A small class-conditioned image flow-matching model, trained from scratch.
Model: 1.26M parameters, 32-pixel images, arch unet, norm groupnorm, activation silu, widths [48, 48, 96].
Training: 2300 steps, batches of 64.
Data: 97500 training examples, 1.5 epochs.
Rows from block 9, named by matrix and row number. Rows with one number belong to one channel. Each number is 500 + 25 x the weight over the matrix's rms, rounded and kept within 0 to 999. All counts start at 0. Numbers have three digits each.
# convs0: first 3x3 conv (model.decb.0.1.convs.0.weight, 48x48x3x3, standardized in use), inputs 32-47, a 3x3 kernel for each
# convs1: second 3x3 conv (model.decb.0.1.convs.1.weight, 48x48x3x3, standardized in use, transposed), outputs 32-47, a 3x3 kernel for each
convs0.1:511539543497503525462456459588552531519467493531480487497507513495485493479465473547548564523494501510463508553542532527480483515478486533507514471454435498499518499473452527481478519470456485504510468496501476512547473484488463476525493486523508504496500508505510501521522494509521496485527489486496501500520512486523497464515501495512472488503476490514524496532509466529503459529528521536545524512524529519510497505496497502483497
convs0.2:481466445488464404509449438500493513511511504545558525470496498480490507504515496536503501512497457469471440531505531521525534528538544532504491519509502564530508483487507480475472474471498519523541505532496519501516524510471500478426465449452513511526506469485488483481499501484501483473495504511507506529491520533521519531489501460515498503511493499493462503515468493484474450508508539486505533493512516482500523504514516526514500
convs0.3:493478474488494502497516492513509493536508475512494485508486497499499494488483477539527492530490447570512520479500547497499506511496499486527547518539519501529518500484489497485509473486506512506466493504487508505497537516483523494473508490492519510507515496507507501495491510540513503513506511544486439470483439487465467483484486501470488499480489492484514526496488479490453456515483476500467474489490492500503504511504504520511520
convs0.4:530512494491475470472471483483497514490511522473502513523527526514501498473477480495454492532518520518502520534522503501489494505475487486478495487480507487506477452483493474484496480488500434420449461471486458470448552537524530523499507488462526522522515507508530527519458454466478470465525502510503515504491496475489474450500489486462477485453466491580571566532519531515506517488504539474493522478505526498507521478487510487498511
convs0.5:538529536532507492527499469451446460459482483474502512533518521519499498546523505483489453488503485457478473519532498517524500515518492514518486520508476500501478502520534495510498505490468518521512538530536523509508553522505526526497524523524472478473472458456456475461479486491499498493514500500457495490500509500521512496476492469478475427530473457467481489483500492466470494542554576564559535538529513535508503514523534508523523
convs0.6:510502461490483475488452446512508503464457499496525520523536517503483487495499494542489463502481502502513499559530536535466482540484491540487505536498495562564549483488502464459477471460433511497512486488528503507504497500503497491503505492480500518482509520482488486482532491491517474458553508498506481482521471472526485480503508550484462497515517544559554538535516515532484496503479471514498503512514513497498500483474495468462495
convs0.7:495489485506500501510517505444434432472501524471521538459461473469488503502517509497485464454524570450526568488491441474515501476560590464445461476503550467478516482493517496528506505518499504505502511515521521519499478474493482497508517535528522499505491482494501489502505486494505477479491460478493497514506510535525518535484487493519510501503493500522515478495495473473486491497511516508511511505513534487496489494520527517553563
convs0.8:519496472521509498514502492532540523504511495498479479481508494502523490492501498523522518489495496573518510486485513495466470499453441547510495513490464515486495518503494514506478476500460485502519465491521493503574503499508505489512508498499472479488484488503498492509504487470488487479479468450515510499509486474485497485467446444480479444514507505523496473537499481498474452475484494480496501473494496489506524495503508520532538
convs0.9:491480486471455441504499461472493475490469497511487464501524507507525520524531540495467543485460534536493569500490528479473508515469530482472476501491479514500483514517506487467468497484491479484484472482501481471496482484516477470483475476484505513496496499514475499485495510512518534506526518522472474472484469434492503447480478491442467497506497511478501533479504508460483485510531505511537523502569533514509485532485482515498481
convs0.10:484486483490495489504506508480523537498524539513512515461466471489493494505514526461470511485498523503520553516524547528520538537509519461472498468459502500478486498502504476485492485498500461440472458439468509488490507500496519500495541518533518515523510520526502515519498500521469468498470478509512510512485476485525499502487486487490501494466484490508482464491492483464485511534506504514500501521509513516516520510509522499501502
convs0.11:504516516494511522474492509493502544475492510455459488497502513488509524480493510498560587425472526386462526512559579476507524453483495482481483470464491448448502509501523513522518499516481496504512471497509468506512503499495487501510432460494458484494488493490498502506524502501517503523514500511502514522490509522493523548497503500514517473509506482508524532480508525457468489488494523477488509484476475511526536483513515475493503
convs0.12:515502519508498500500482489458458466484484504503498506524499507509483496495478485453452449469487471516552543510507517540526531533520498487489471499506479478500493494492489482485487481496507479459463471462469463460481501501510518516544524539563497492482494487476498497498504519497472505502455503498513506503513513516517507508531525514493494471433445431523539545504512523518525529521488493500472478503487480518513507507494493501489491
convs0.13:506504488510510499511498487484515531489516518484497488513518502515514501496501493509470505489442477529497518489502521482481487513517495490478467481479494496496488510516494494510510488490482531511542521499517546508519527508519529501509529504503521499523517507505507497502487493494495499487518542523503473457516475461518504465479492450507496475525503470499479462497478472484489493488496484486487483482489489481494511488501508493505501
convs0.14:475480484486483489483478502473480477474488512470500531481499508497492504484480493448475485432450494458495510505515470506507479491505496503492465469474475484498477496490512485484498478477477527523514515514509507536511483508524493518531470502518528503500530496482518478469564532518546514497558520487509489508507504513506497493536522534536511524517506529518529537526524525524505493496507510501499501490489488479494497490495498480489491
convs0.15:493517493487494497488522526461490475456492485489505514503511501489499487492508505495479445462454463434449478514515510479480459453484460528500458508519479499514476476466463502491481506481464548518535534507543551540535519496507528514506573537540482510519512530526526534533505509483522519506499491493502524518526504503533517470491513497493511501443458455518531553510505523511515507511506496520507501530510506515518534503508517493506530
convs0.16:477480480469469469488511475493495481471485498510523534456480481463470471490509512473489545490519530510509489520498459535518546545554548506502461466494447506510509508503501493494476493484503518525528501508489483506460472481498504516542537539542493454515483454492481499498528537531516515515522506522500523499490508484492499521523508511507526496502540503585551534547522491566527526509498514502490517502508520502499477470504482493494499
convs0.17:510516523516508518507505484510508530516519527540543535489498508496501517501520509527532482488502483506521489541492474515488472502489490528502478500499482481483471507527523507517535512514540508500493486477474476463461495491494501499487507508487474468460474477475490487477482518520498510514501514509510522507522509513505495507468462473471476468486477469485493510477491506473500502465472453476473479472469470504518516518518513527525516
convs0.18:509484473479459457488473469529507521495492542503483526540514512496505517500496519391444572438475571459457505466515565490515555475488503510523514501520506504537522512527537491512512487490510461483503470495507461477500481503533488490493499470477516504488488484493477469495519534527507494505490497491506499517486508511465482509499479473485473491469464479497502542493473506501485495475488498464452487475490480509508547501518546497501529
convs0.19:512503505507506508497482493520509516528514523521494482501493513530515517494488489532491440499499450459467448522477469532499503519482489478475465488493479499504485516521510504481479511502500493518494511534498505518498470472485490500500490504513488494484467494478456482455527514501517508492521539516460487502455485500465505504501500487486468492470474463502493469476489480487524526494502506502507502492498494508517527506504513481472490
convs0.20:529536503515525502503514495481474446496495486492504518510491462513495465521507478464495505479467468483476452429466467464491482483501483506491507514515499501503502501495516509488494516506489493491479510492459489478456498499468527531509513530516487466463490480468486479476502479483511490482510493487488468467506487473500480458509491475507489471496484470474499520494484511505482504481493495478499501454474479475491471481493470466487469
convs0.21:474485513519521510529500492494478468484483491491489477514478463528489489513493476476532514438521463424476489531534527505507495500506499475498486490495460506496459513500513501497517480478507505515487514499471506531492491503493515525526508507490481503472496496502495510520492496503490492505515502521511499520497480517537502520490486465513506493503482465487469461464478478481465480511479505515484492511495498535509512512499521497470501
convs0.22:472475473475487488522495504498520531499516509478474479483486486494511500483481480521607547468516490497520434482479451478483442480484467520490510524538521538540532487484508499504529533551537495494560522504520540536481531536525546512512534516528483490497488500473478478475503507522505487493494503495523509488524505487555523494523488477578533536570537526480511481487497519535550559479495506479485492488500503512498525500513502485502481
convs0.23:479522531504514506502506490513496497512511495520515502447458477457463459482474474470477498503450499525454446493541522481500532496500538520561492499518522525519495516519467502544486529546492492471499491452488501485458491467508508479500524501518477459467465482482477459474506555531535514499478514487533531512494534480507515517520508475510497452494476496530524479520517523487476507471489488486485494514495483499514506516510527506511520
convs0.24:478487484488509520510538525556513526550513493522486477494490535513492536531512525508476493521498506552493501522466489542493467555483467532542513536537557538519553491495499498506518496509516460520529461500508485455470491492505473461449452474498482502494486500480480498503520507501480481497470490489500508494487483507480480508490465503531499519536499509489433404531507462539532534515502490501484500486485496489475490496469495492465467
convs0.25:501505498473476492492503535503512532525529527517516512473462472490455457502512499515546549491520539466520519486511525514522510508519525452453438449466491487511532500503511475493518477503518509501514497453505489492488427464505436468488461493505526517510499504497509476484491542507483528489465488466511517498491496521483477507505474488515502486545547526535537523517516507483454460520506502489476476504500497479528502491485479464476466
convs0.26:492496500489493488486473465550536539511507541486484500515531516519527520492510507489510520434460502428384444547534509499497530487464476526506524518496455487483436492466456497491470515519506481502493477501501497515514487490502465464511490489526486467473484476474473463487509504499519508487520501497479448481491469491504492511484482455462470477426448465484507502526526516530531547486490483494480476496487474512499489512510509506499511
convs0.27:521509500502478474502489492470490511490495533496499512520512510507487479487486482520529509518512466512500480467499511473525545479516533435470450496509518519518502506488465475483475501504517466497459538524493542547517475479501498485513495501508490488497504478483506496499477501496480507483517517502545525508513491482532502504529507481506502506528497488510487487490500454480485461498499500504496501506503513487491488493492487482487493
convs0.28:449463481478500486516553502506506513472496514484489501449498511495514500503525504423463562435440497487460454499510541508497540526487486493509525497497541501491531484475475486497499508557559512511505502502506542539525513505487513495473504489480533525489517512507494492502521520529472487520477451495483508490433504534441518542506487485568603512526595526471459486480483485486496491510480501492493543532527555509499521487482515508512521
convs0.29:514544501516552507505522509491451423500436423479448441490538488539535541526525517481473488481471476468501527575521514537509525512494522486487512499493502518507519461479516489464521495489523521530594522521523508559550457467514462509537488528541458475488481473477486491466495490480496504481488474475488511545496501560504502514486520539472544581554591597477457483475470498482485470485498527504485514461485522539537513526521510520501523
convs0.30:518534513503507504462464473533497497519502506480473468505488481481489483459473470553539555509520545439455460525474488533496510504486479506490509482489505475469491553544532512504518486469488543561546504533549445448462528516527509497495472475490505506497487478475469466466486500485496503490506513520540521519506487496452454488568561576528521517462474455456465475475493486500507517549534542521513517487476489517491501543511505514477481
convs0.31:504497482529509495524523521506491514515515532508516516482476477515488491510493496513530549476498514492508537495481494495500499511499506513510482515529523534539507507502508484494502481491503491494464484485470499532515504511502502499499467463463491488494483492497481483485494489492487498497490479497514487480484480476490492487449455490484503531498526546501500499496497490484464463500502496502500501496487482495483488496488504512508524
convs0.32:467480481497485484494480478521522519488510492502520520473486503488497494519513511481529503504547486485536426471471460475504496471529508490490503460480465485534494517521495513513492481479478514520516502522490514506472480479467482490470516503468498483482476478485487472480491485496492479490486501495501516509541517513519489495504498474504481501510507538518516504492498475447472465466496514513522525530516516488501517500508518503511516
convs0.33:508499474499487488485490497512523536518498520512481535507504476501488493482487493481485457479498449492489482527527539516523509491503491509512504489496473521547518457463496450477513446507540460470474438462480462477485487480473487465513491517498476499518517478517519495499529535526542531505499532470479497543507488518482479543519558532478556575499530515499522518455483533428460503518529498509524507491516512484517518498509517485494495
convs0.34:466488495469507507501499509480485473507493504543499507483517508463480492464483507467462403541534497543593551484521489513510512541544537503498488508526479523534478534500496524515519534543518442455426468506473465535515458479464481486466460470489493491503495497491499498489520487484548480490568489509485505510515519509548566557525528522510528515531506509528490481532479479522502485516524500503507507504523491466478472482487479517504477
convs0.35:518510484532524478533518490498517500512510473515489510486476466490487456480482477388485533443500536482508527467461509437435485457496499480510506507560503487525521462488521463471511453472511525528463489516467456467467498501456468483506505519516532522515529510498556530510476510549485497537500500509488519518477499482512524528525524485527482459491497516476526530479529556460488487523519517503522524503497499461457470433455455428455462
convs0.36:509495500507479501508500504512505509515520519488525515504502513504499497477476490516496504514501507529501513506501488510481462475434425503493485525494489496472445489483481466472485460479481477484521521502516535531517497490517499488503508483500495492510480475492481497523478519529480515498473484481486488480504492490490506495469474468485492478511484492477503500491491485483472481544518509512500488499505491478491490484490495491486490
convs0.37:504485479496487473488496489498484491499492501515513524474481478496491484519511494507521533464458473433422436544514514537514526524503505542535527506491485502485477501489482477467472478488481505496488493480467484478475487500513495495503486479496494501506486494494477480463505505493512501494531514482505494482505495490525499502526512490505525520526539535502503482502487489487476482508515521495513514517533508507508518509516531528551566
convs0.38:516507514511518512496517530487484500527528509538521481473469486472474481460487480468472517479480503501445477483472446520516472545535494532487478495496500522488482483467467492476472470464478483495524498480535506507528488496512483495491520518506503509537493513505487508500514499503529486482526478494485463486470435473509465460461478494492497485473503498493482449506492453535506480525530519519506510552542545452468466473480494483505510
convs0.39:503523499497508505510533509513514502493484472490472476533521507546524483560522486526531541510494471491462444556538518512511500507505511493479504465437456504462432503510502486461464473466476511541525506516500495502475519509479513509498475505529502515526501514508506507517531514548495459494471430463503497495490475491466439451494507521493510505461481479503482464489477488491485508505503470476482471476481461496496478498489471508502482
convs0.40:520526506512521494525497464530529522508502521476468507514525524548539515520509486505524514477515520490523524470490464485504515486492506484495512511528500534519500490463454475526503478502521504525534488546530508549553534531504487483496466473492507497501532487495552519512452441471439456500482502516501488524511500524494507554474476444497529479480513516513509490459460461470460468489485520486493493492495483532505541523514509533509488
convs0.41:475482499487489506509520529540525498544538501538534499492472474487478479505496495528536473559548474514507420489514503486507500500514491488526557496527545474506507537512520516497503520518502546527544525511523513498489514520516512493491521496504522514517519515508540523533526530551522502523521502518527506501505492475523498493487486489463477486464479490520504487534527522549558556500490498485503509491508516499497487494492488500501489
convs0.42:485497503486518496467485472533528514529532519534512501490517480503525494484524502501445465487470459511480451513500533512502540526500512507506540515500499493489478500489489497477480477468441503473473495487480475451467513471486503489494504483497525498506515498497517490488540542513541542503522530508495519482495522466502531459499528531526511498498514504482479528490514523499520511485502507491526534503539532527537526520511512526516507
convs0.43:435493486430473483458462470533539548522524505525521506503545545473539497460498498418453486502503519559510501518485492465461452505503501535513519531499532529555551503495520488458493513457468492500537492458504507452485517492509480462461488465421470486499517508484502524519506494516478464474492476496505506497490478472504470454513529526526518533509525519477471501517492533492488586488519472501530474515526512497488490532544499484525487
convs0.44:561545510531515486541513489506484473506511480479494486516474490521492512510513514508450453475508492477535558504495492506506491493491517480494475471486499430455471473486497478475493503497499474473486481498477514493469506526505493515485486491477515551529524541530499507530489475486497491513483498517484481491485466477469458477541472495505443469504476472494495497515514508488515518502501494506509501489486502459444486485481501486486505
convs0.45:507493475518520526536536560520496492504487480498492474474489500478508512468491491472478477471502483477490540492450481521503479556520504480466484489475486466456465515486489497476492486492506493521544498529506489508545457491495473474509459502498491553548506532546499516521516481492535510499535500481466503484499497529489514523513481458508500502507528524455497532445512528455523494492505479476504514477499486455429431462436432486467438
convs0.46:522510502513499490517504491490497496482498509476488501499494490500490488498485484457453429472469451473470449511529536510524530502502514473494530472484529500496522488491499490505507483498503489478481497490485491491486524504488504489479490481481528521511519513505506504500499508520505507524498499514482476488474485509461472498503497512494504503504515506512506500504503496488492487521508500527520512501499498506506512509515522509516531
convs0.47:491480483516509535523524521456486485490504504537551533492490474483506488515503502512501518473403485476460519469477471492475486507498491468465445465498472471498515508515496529513498494507485548575549505526520505505515472502511482511532500513560488500512489495530500520510498469495512493524489473532451459477464505501492506504489511507479503500495478483498488479524482499497498496487480498477507525480481503489486467488483492506513512
convs1.1:486536509490503497470499473550543541462465471490498486531492474505506501514526524479484490475479479476469471516511504517495498513483473441498493454516548483547560512491495514535513502535536540530522491526484497527473510515529471489510451487494508467476447490465481478491476498473519527522508499499516523490491500491487484485496495523493494502509521535539520552541523544493505515501500497499498497498495496466480480499475499476478497
convs1.2:528520518516505513511516511470458487475479509530516515494522522509499485480510481507504501506502502500498497510523529492504525514524541515499484517511499508485471474480500496507494527528493491505507489495505504518530497493515491495506487484481527513501493505471493481470508503495504522509513526517465480476495495501487499526521525520522530523525534532540540534499502512489489482488490494491493497492494498465470470470462507489482482
convs1.3:465498498466510404455512459487433460515494497509506456514524493543527547586549524479481476479489466496485449441449565453460547508499545418482512460487519471504496466518542487555578473503506516455439525465401572469376502405399473428442497466490502464441464497513433481498501547492457503466444476459554551503539495473555526545492526561505541554503545542504493568485495520499508470513511508512507507508503501472513526513486454477470453
convs1.4:570524481535508457524459460510491463495492505523511493519518492508491504481477494461465477485489489495496488523534538525524499518498495541541524552517496487456485458483538459480545487473522495508472500495477492492516515512522479483465479463458525496515509521502496442439493458477505522507499514476488495497494490508501501522526533532529540538517517524537529520471470447477474479503501500501502506504505506477516497489462496456462491
convs1.5:469494526472487500503488454509517504512533528529505480464465473508504478493498475515523534513519525520519515509483460507472464505486488512515513517520512514495484484499492515546507502526489498484511516497481525484466549511467548500471535477465524497534527482476521525499522504513511517496494479486489478481491486467506487476491492496504498497510504490523507506522499511539516485492486485491486481489485480438484478467513476487496451
convs1.6:516490492565512515529468496531500502512456483528483490529527507525515533475489522502493497504491490500488487503508506511520518505507490539492489495459496497438470507505516524508516483477506494524522509514532511528553511530517467494502464472485507527521494471499499496498510487472507485462502478471511487517494505502508514527509512515512512522508514514497495488493490459464488486501501500502502504503502506490478512468491496486489539
convs1.7:430520548507527483531500422481488499469518525538514441500492514500551524537551541476477529496514538522526518521476487512498510558548546562547540483511582527501510442492495489483436476507509447486499474504483495516540490463439448492520528538542510507537532483464479471556546495514478493528540535530456509470536541524462462544506499523504532547524539525540483455488477519452452430494497501491494496497495497460441458488463499492511526
convs1.8:583575513584545516568491480481483491446471476443460483507465501505461497503498499465474479458481489475494506458502485489508498496512522487477466521509456545540508518475496519490495525486487528507542462460510485489502464478477484498488482504491481480463462491444444512492509528507543543503545547490527502497525501513508514528511509501522519499553545534565548548543525506512492509500503508498503504502504503478468461492485484469504486
convs1.9:459488480466496493493508466507518489486514523463494502473435482469443470479475481526536528527535523532530512545529494525520491498515505504536528492525508495516512488519497465511476457505468519519512532524520512525524511499529491494548489493540474445489487460491480428487507526526480492519500526534514517516528526507562514496472492491487494488472475456508516504543512496541500476477468464472469466476476477478498508468503483476493457
convs1.10:547533561515551562480469511499495489497505488492486482474454462480471484468450506482471482475477477480475459519515507497480463522493459556562574530513497520478520454480519496521566493489491516527537532563551512514529488518484498504472465460462515523521429428431492450420539549555485491517525535505401474558491504533500509508518509506489492492463467480514483450497498486510532541491490490487487487487490488478457459487480457440475517
convs1.11:479510477453530501473550541478501520484521475447512492512512530460481510483509533523509515507503522495506527525531492513478483486495496480449456502515518489513525468495482469475471470496508515525512476511531477507546482556565494514544454452454470433453517524515485501558540501460524538517486496535472504537488508541556496524511520522499501504498516508513480496512486488490490508492488488491493495491489491485480500488501482514516487
convs1.12:566528492506494490458466492489481483502518513518529547465470437528516540485502507464483499481504516481506525479484482495509519493502508527493470465462463502515515478509519495522509509477460512476467530494503515516517538512519521484494548541541586559525548531518513547543486506522489506503498478462517484451534486468490498490528533514520514502477469461486491513469485511512521566509506503504506501503505502480492513495492498475452487
convs1.13:520498502533493520503463478537543572454504539457488494532493581528486526558499471485497502478491503474494505465485477477496477454469470540506508528491486518483445514508538495489477487482458487512557488490514521546537560524508523494486537487511504521476468526534506521519500476513521481487566532514449435460511487469548531481495459457524491488532493489526498451493500454479499514512513516513514512510512506524540520500520505484498505
convs1.14:502498509549524535515481475505498451523562507474494525471482509518519499535489481515521525522521529525518528479465502540518504561514476502503489526524515503494479489477491550528539466468459494520518487522505461482461476449485439455483451479495481524494411455497483448493468451516503452507537446454531525439508492433471504481472487471472492467461480475498485481502509481503528473508504499500499499491492498504542544511520532485502511
convs1.15:456456489487428418503418441539538525535540546534527557490518497498536507512521479501515527525535540511524529467505534514547559499522517560536546552544535549505501465464473480472498415421475441476468477470482465459489473474470463478486476484467453460429465495436484546480474459505510495497524499482489497458481458448499496493532534503533531497505504480543535568482490498430453505507508506505505504504503501502527532448508494499503525
convs1.16:535554545522524514545567525472442459473475474506531512501517557483518538515520498483490499483495503479490499486494501477486502487502523496503495481470484550532522541515511542529503474481489488481463461477468484505478490471475506471489530529522487479511529529534507528500527501524471462498447428464433479502492515527509519515475474478460470472468475473488464453488453457464443429503504506502502502507506505493513512499488536495516534
convs1.17:485484516461492491486486463491476472498479505496488517467475484457465474468466481513511509516521515521528520514495479518506499507508512482473490503493489537500460491492530473491518477487506534517534521509520538513513506515481508504502523515511557551536565564561535527516496501498490496516457481514530541552510517527511514502507511508507515514492511505522535530517527534501496512484486490485487490486489491476483501476475490467473493
convs1.18:513513468507518489532531491513518519514499491502516509481479490495466497485458479500514525493507522496511519494485496487489509499492514486485468496503459503511460461482486503493488491496480521487485513518510503517502573542538545502515530507507493518503528527493516493514521500490512505520503495494506543531484497517512502501498505500509503487508500480524514540519490521524517534490487485488490488486490491508501499511484527514493485
convs1.19:502498465518489473478457421483479453516499488511499496533513484504513502474503522533536528534527518529520508496507493524509471515493458482485469491453433508468414508498509474516556485522571480497514490514534463480508499503520506512516480495503495482472479515522478535493475499521483480488498492493509492478494487485518495473540520509532518499525518503510486490534520511497529554495491488492490491491485485517526527498474518497502527
convs1.20:547537512542529486492464440536485490518542512510521560511520531532529510590530491501521515496515513500506503483491516485487499495481468513512506512501493453467458452495492504501506530530512508491465490501477490507514487443504503501526497529570572521457532541516521547583510559559498524579540521540511533507535518510535521482519495485500491475480479470466442493501480457506548490493488488491491492489491495495507522521524514519493491
convs1.21:484503501518486480494489492527562568508524529515516524516523469515518511540510479506523539495512526484494512459496534452495505453469475516546518509498499514501505475487467459497493460499507546499496547508501571548544544512517526492472511495460508489503484522494522528550497505524495504495538529511501491457509492461504513485488471457509493470531518502491499526499503531507514517502501497501499496498497495519549544497529536503491527
convs1.22:525492527487504481520515502534505526512510509466418430502478486558512507553504526469480496455461482462474488463452469495474481515491503472470461582521480500473449444436429488492485442425463494515512475517519491513556501469492525475528502462485474542448479534531525496509461443440506448485508503495490508525465487466485467446491476474507505502506508506472450449468477460490523529526527524531530526519522518528539503517530526501531473
convs1.23:487500530513508512480493494527491495502488490508501529503475541519500512516499536502514518497503504495490480501496523480472495485477480494486474509486479490477464459467495502486479499467469519512504537526502547534511515497499491497508468479482470504478460516513532500521500512506470458492485491513502492492504474461499451435489500517499521533493513518493492496475485480477490499515513511513512510506507506506527584502529568514544571
convs1.24:481456498498444500508489501508512519503513516497492507475510533474485516480476501507511507498493495490495500463497493454501494458501520431430461472475493499484494454488478489481491496478494549502516548499511501489466465493510477500519548555540488521514537532516484551474526540536486485494503484485558513519532526511502522517500501507501503507511503506502507486472458461530488494519520520521520518517517514542539527479496500490484495
convs1.25:507524512504490497548519519506495465527496492542513516471489505472507501499515535495503497482491485476479474493485495484477483487485502503514521525532508504501482496501512492505515450466474488510515494489487501507508499496527518500531527510527480500514528507510508495478513511494485506494488524514460497528469490495495527505465479467491498486483485479471488459447468470485460485506506505509507506506505502550543520469502487483488492
convs1.26:501499486498506463481520480517492498521508487477488493518509501508514494468485524496504510504509513531525518519524524506522516525520504479488470544530523515533503487442460495530534480505501528524511502565556480495524523530543494498527499502533496455484451461458474493494496530517479496527493481490536570519490506504524491473489480489490491489482499505502480534492462477499521513506506504505504503504500500462477449481454491463479459
convs1.27:476485520497510514466489460490521536476487521490496528507482507510490500495470487490491486488486483479477478490498512469488510436465487471485483480493506503477496555533541531517523528537534513501522513500500515499486494516534489490496498497513505518533519510552503539496492500482519506506534541554535499522498483474518526490492498498514506515510514523491506499499501513513498514506510511508511512507509509508520550488498503514505544
convs1.28:510507485498476451493496473558525520542507503497481462482530542460490564494507550514520521504520518485494493503528531488524575483510559476463471477504476517538520525497467528519502515501514517541536451424469510426443464444469489456490505491496436426475504496499555558557511437471521459434534494483496449473524453453532518480491501494502523510473495493520512474482497481478481498488489489489492490488488489508524508471471513439432469
convs1.29:492486483504498504484475478524535516505501504506503511510515519500498498536525472508507510510512520513513524485493491480492495476493503490478475496497498512519526534500485529511500553538521470478505480479486460484485495521517506516504508521504466485494489492527513494509490493493482494508500516516484487505481484491490488501491480480505492485511495489505500472515516502493482483490494497492494494492494495506494485509496487510491499
convs1.30:534529508522521507528521501519504511505506505517516513516533550546534573504527552517516515505502503500501505496487485493485477477477475499503512489497507459466477505473454501464463516512491487473477518528511497490497504515540507523536474490510507503536488471499472490494484500499472480486473480477520515511516531507470473460476465470482475471501496492493509508476484505513519540501497494497493488495490485533521532476511476472502488
convs1.31:451510502464478446489479445495498501490496486476482487527539543488493476481452434473479490471475477454464465482515540457488510448491525474500498501524510456481486496494525482518539519542525547506507549515473565537491502496489499512482494484475552485484508530492538548496496513505496515495507520518514546521509531496548567534463478485509512506522521529534501516484459461486465459521524523528530527523525521488523533502497508507486508
convs1.32:485494509521526535567562510475495497471492500480505499478465493463487510469500525497494490495490501498500509480482482486497493511525539517512497523490468565528494494481521505510530495490462506483512474478503484468483476482490472477510504514546506513519530521488558514498558512496526486486516487498499473480525538526519517502506490489492491490516532532500516490498508508492488478511511513506505507508509512516529537523507523491500554
convs1.33:491505496522502505501490493501510526486500494470485478545530542511504523521528514498490488495494491485491489486502495450478487452475489450435423481463441470492472480485509489464508521509519491483477479469480485482499491499479471483459463462448483501504503517519519511534474478514464474498469463496486500537470485518435458472500500518496486505498488503502499485484476468462474463486489494487488491486486487551498498520511501500512506
convs1.34:472493519482523523470506490494495483529510512510515537481532515497547522471516520490476484490490504500504515491465462483484498487503525475506506450482502510520518489509484513493482508472485509504501490529492468517506474498492516513482528523529517496481468511513496525495508488496481495510502491512476522482463530495466519532514498503513506505497497500517497536531496497504477493507506506504505507506505505513499514499493491507491475
convs1.35:481490469469482476489512501477489519498495503469470483517508524508480519497499517492504510495506516488498512515531547495525534502514518470495479492497498477486490496484501488486473479496466480484486494509472504512503529528532535528533525505517546507509515490488553491496519496506504503519520502519483488492479494494514497502516502500511495488489487477473474502474469511481470493491492490493494491491493492540537543522508515503499532
convs1.36:492511516556506531556488542463462460469477483489457423513462495514493494497492510470471480481479480492480479481474494497496506528502513496491499492474485479477503527509528537507518518530542438482494481498528478490537520487508496472490486472473504503483496485479498468473474461500488485507513507485527517509516473479478457478499489491502502495509501489532514521502532530518551550514515514518517515517515510480499515459481492470473484
convs1.37:522530533529530529509502478467512536479498535495523522506468507513481456529504518503505510511515520517514513469501512446478507437478494501508514488519519465477479465447464544516510563564539508482499516504490535529495534541511504503483487461433488469473498506504487506503511518521496498495513520521487490519477498509483496548541503508541510501555528518526516512491509517442454443485490495488491494489488486519515482488476482464474462
convs1.38:466482538526507517511461485501525503468509510480489481458470522496466516509482484495498511496495505509500501466473482516501478530510475542534528564549534517508505514480524493508533496521531473511522463495503482502498523497482503512522496515521494542513494499462493463498499470521508481524532514502529517492546526487523527503497490480481475487493479480484460428509498478524550538509507506504505506503505505444513511475514539458505549
convs1.39:509520522499517474511526527475491509493517512438473463502494466503476451477447446499496494481491487487494483457477483464466462504482473456491484521524518531543520461464505517547565473491535487501499471480444448435446513513526527529542491515520577515531459501469505508492473463508494474539478489521512521501509512483470498440509491502490473478500492481563551545553518503549539512527523522525523520525523520459478516505511536496483506
convs1.40:473506486503527512469503458490496494514502495519524524512493451510491429505517481489498498488485489488489489490478523520499530537511524483486529490504526460524515539558534530546524552559559477469442485499492483510491509502502486479483485487486493487466529535513493496553481523513495504506514529550491495507462479498514526488469469472517515505516520516532505529530523510549552523507507506511507504505501500531498482501491483513525527
convs1.41:397417508436477511528536580512492470517481486523474483505552476473505443444484427485503522470476490493488490457445501521480503577522511490528524498520487407425432505483519488506551433495527441472491397476478441460503506514533514504512477460470522535513505508520571468480466482520459458521454480509525502459500498436466500442426456477430444478443458476518486476482458465490520546532532529527525524524518518460546549466500487444471460
convs1.42:474479493494495516478482498510496486493497483490508504509497521490457491473449496521515506520518509518516510524519504525526508519523504505479485513490488509487488519504514506511530502469507494490510503513506494515498511523481502496481496511495461476518468502509502489527501483485479472478475467485486493518486484528494503527504510513492498515491503513529539528512525506493504499487488490487490493486489491522519508512524533481493514
convs1.43:468471474493508508499523521533502488499495482537516489498487493483469485474484464511502496515507493528511497543537545555548538556542534486496490482487481509488484524528523493490517499517524495498490514515500510519488532526523492507494490500493471491505464487486559523476504521529482496500486493487503514508497514506490499489473477486479482490487473482507501495503514515540545554495490492494493495495494496505533519496473523499513520
convs1.44:539515496545479489522485489503483453478489492480491499492504493483494482456448431503508512504501504504509505488489487501511506510527531532514525538525517543527504465506500463496504471476488475504521466483514454471488525518513534525530561547535493489481481471468531482478502482520493490498534516493495483461518505456508515480522520497508513499490484484532536528492500514470470499506506504502502501508508509467505510483505518473518525
convs1.45:510489510491472502521518508518522500498503504502519508479511514467497514478481502518508503511499499512502508505515519515539535537554542539524533543505496546503495506475495508506501482492494487499550482510548520529554473496500498517513483495507481489490468510483493482463516495488528490499521500513473452448511478487506497471485478466493486463481474461497511506489516511490514505482482485480479484483484487526494514524520525524520558
convs1.46:488488498493507512495495511505491495481502516487490529513507499479472504463471472512508507518514509510514510480515512466512514463504508463478476475488483490497489460472513463480502497470531447467472488495489524516513515497452504491453481467438496525516499501517519519499463475499452456486452443468463469524442485530453486535548538549529517527528515527519530519470477472422431434494495497496498499496495495531537533519530561494483545
convs1.47:453465510473513495530525505493507511500512529472520497486515501490498488522492508511496507502503512507500500491490488500505515523509501542536537539525513537524525519514481549526531532499504484486512456474458473467460512517503540531547527554553478479466494527518476531546513495513496475521497482493517488486538540505546513518506485487494484482502498490521499505551502520536509510505505507503505505504507508499495538527510528546497510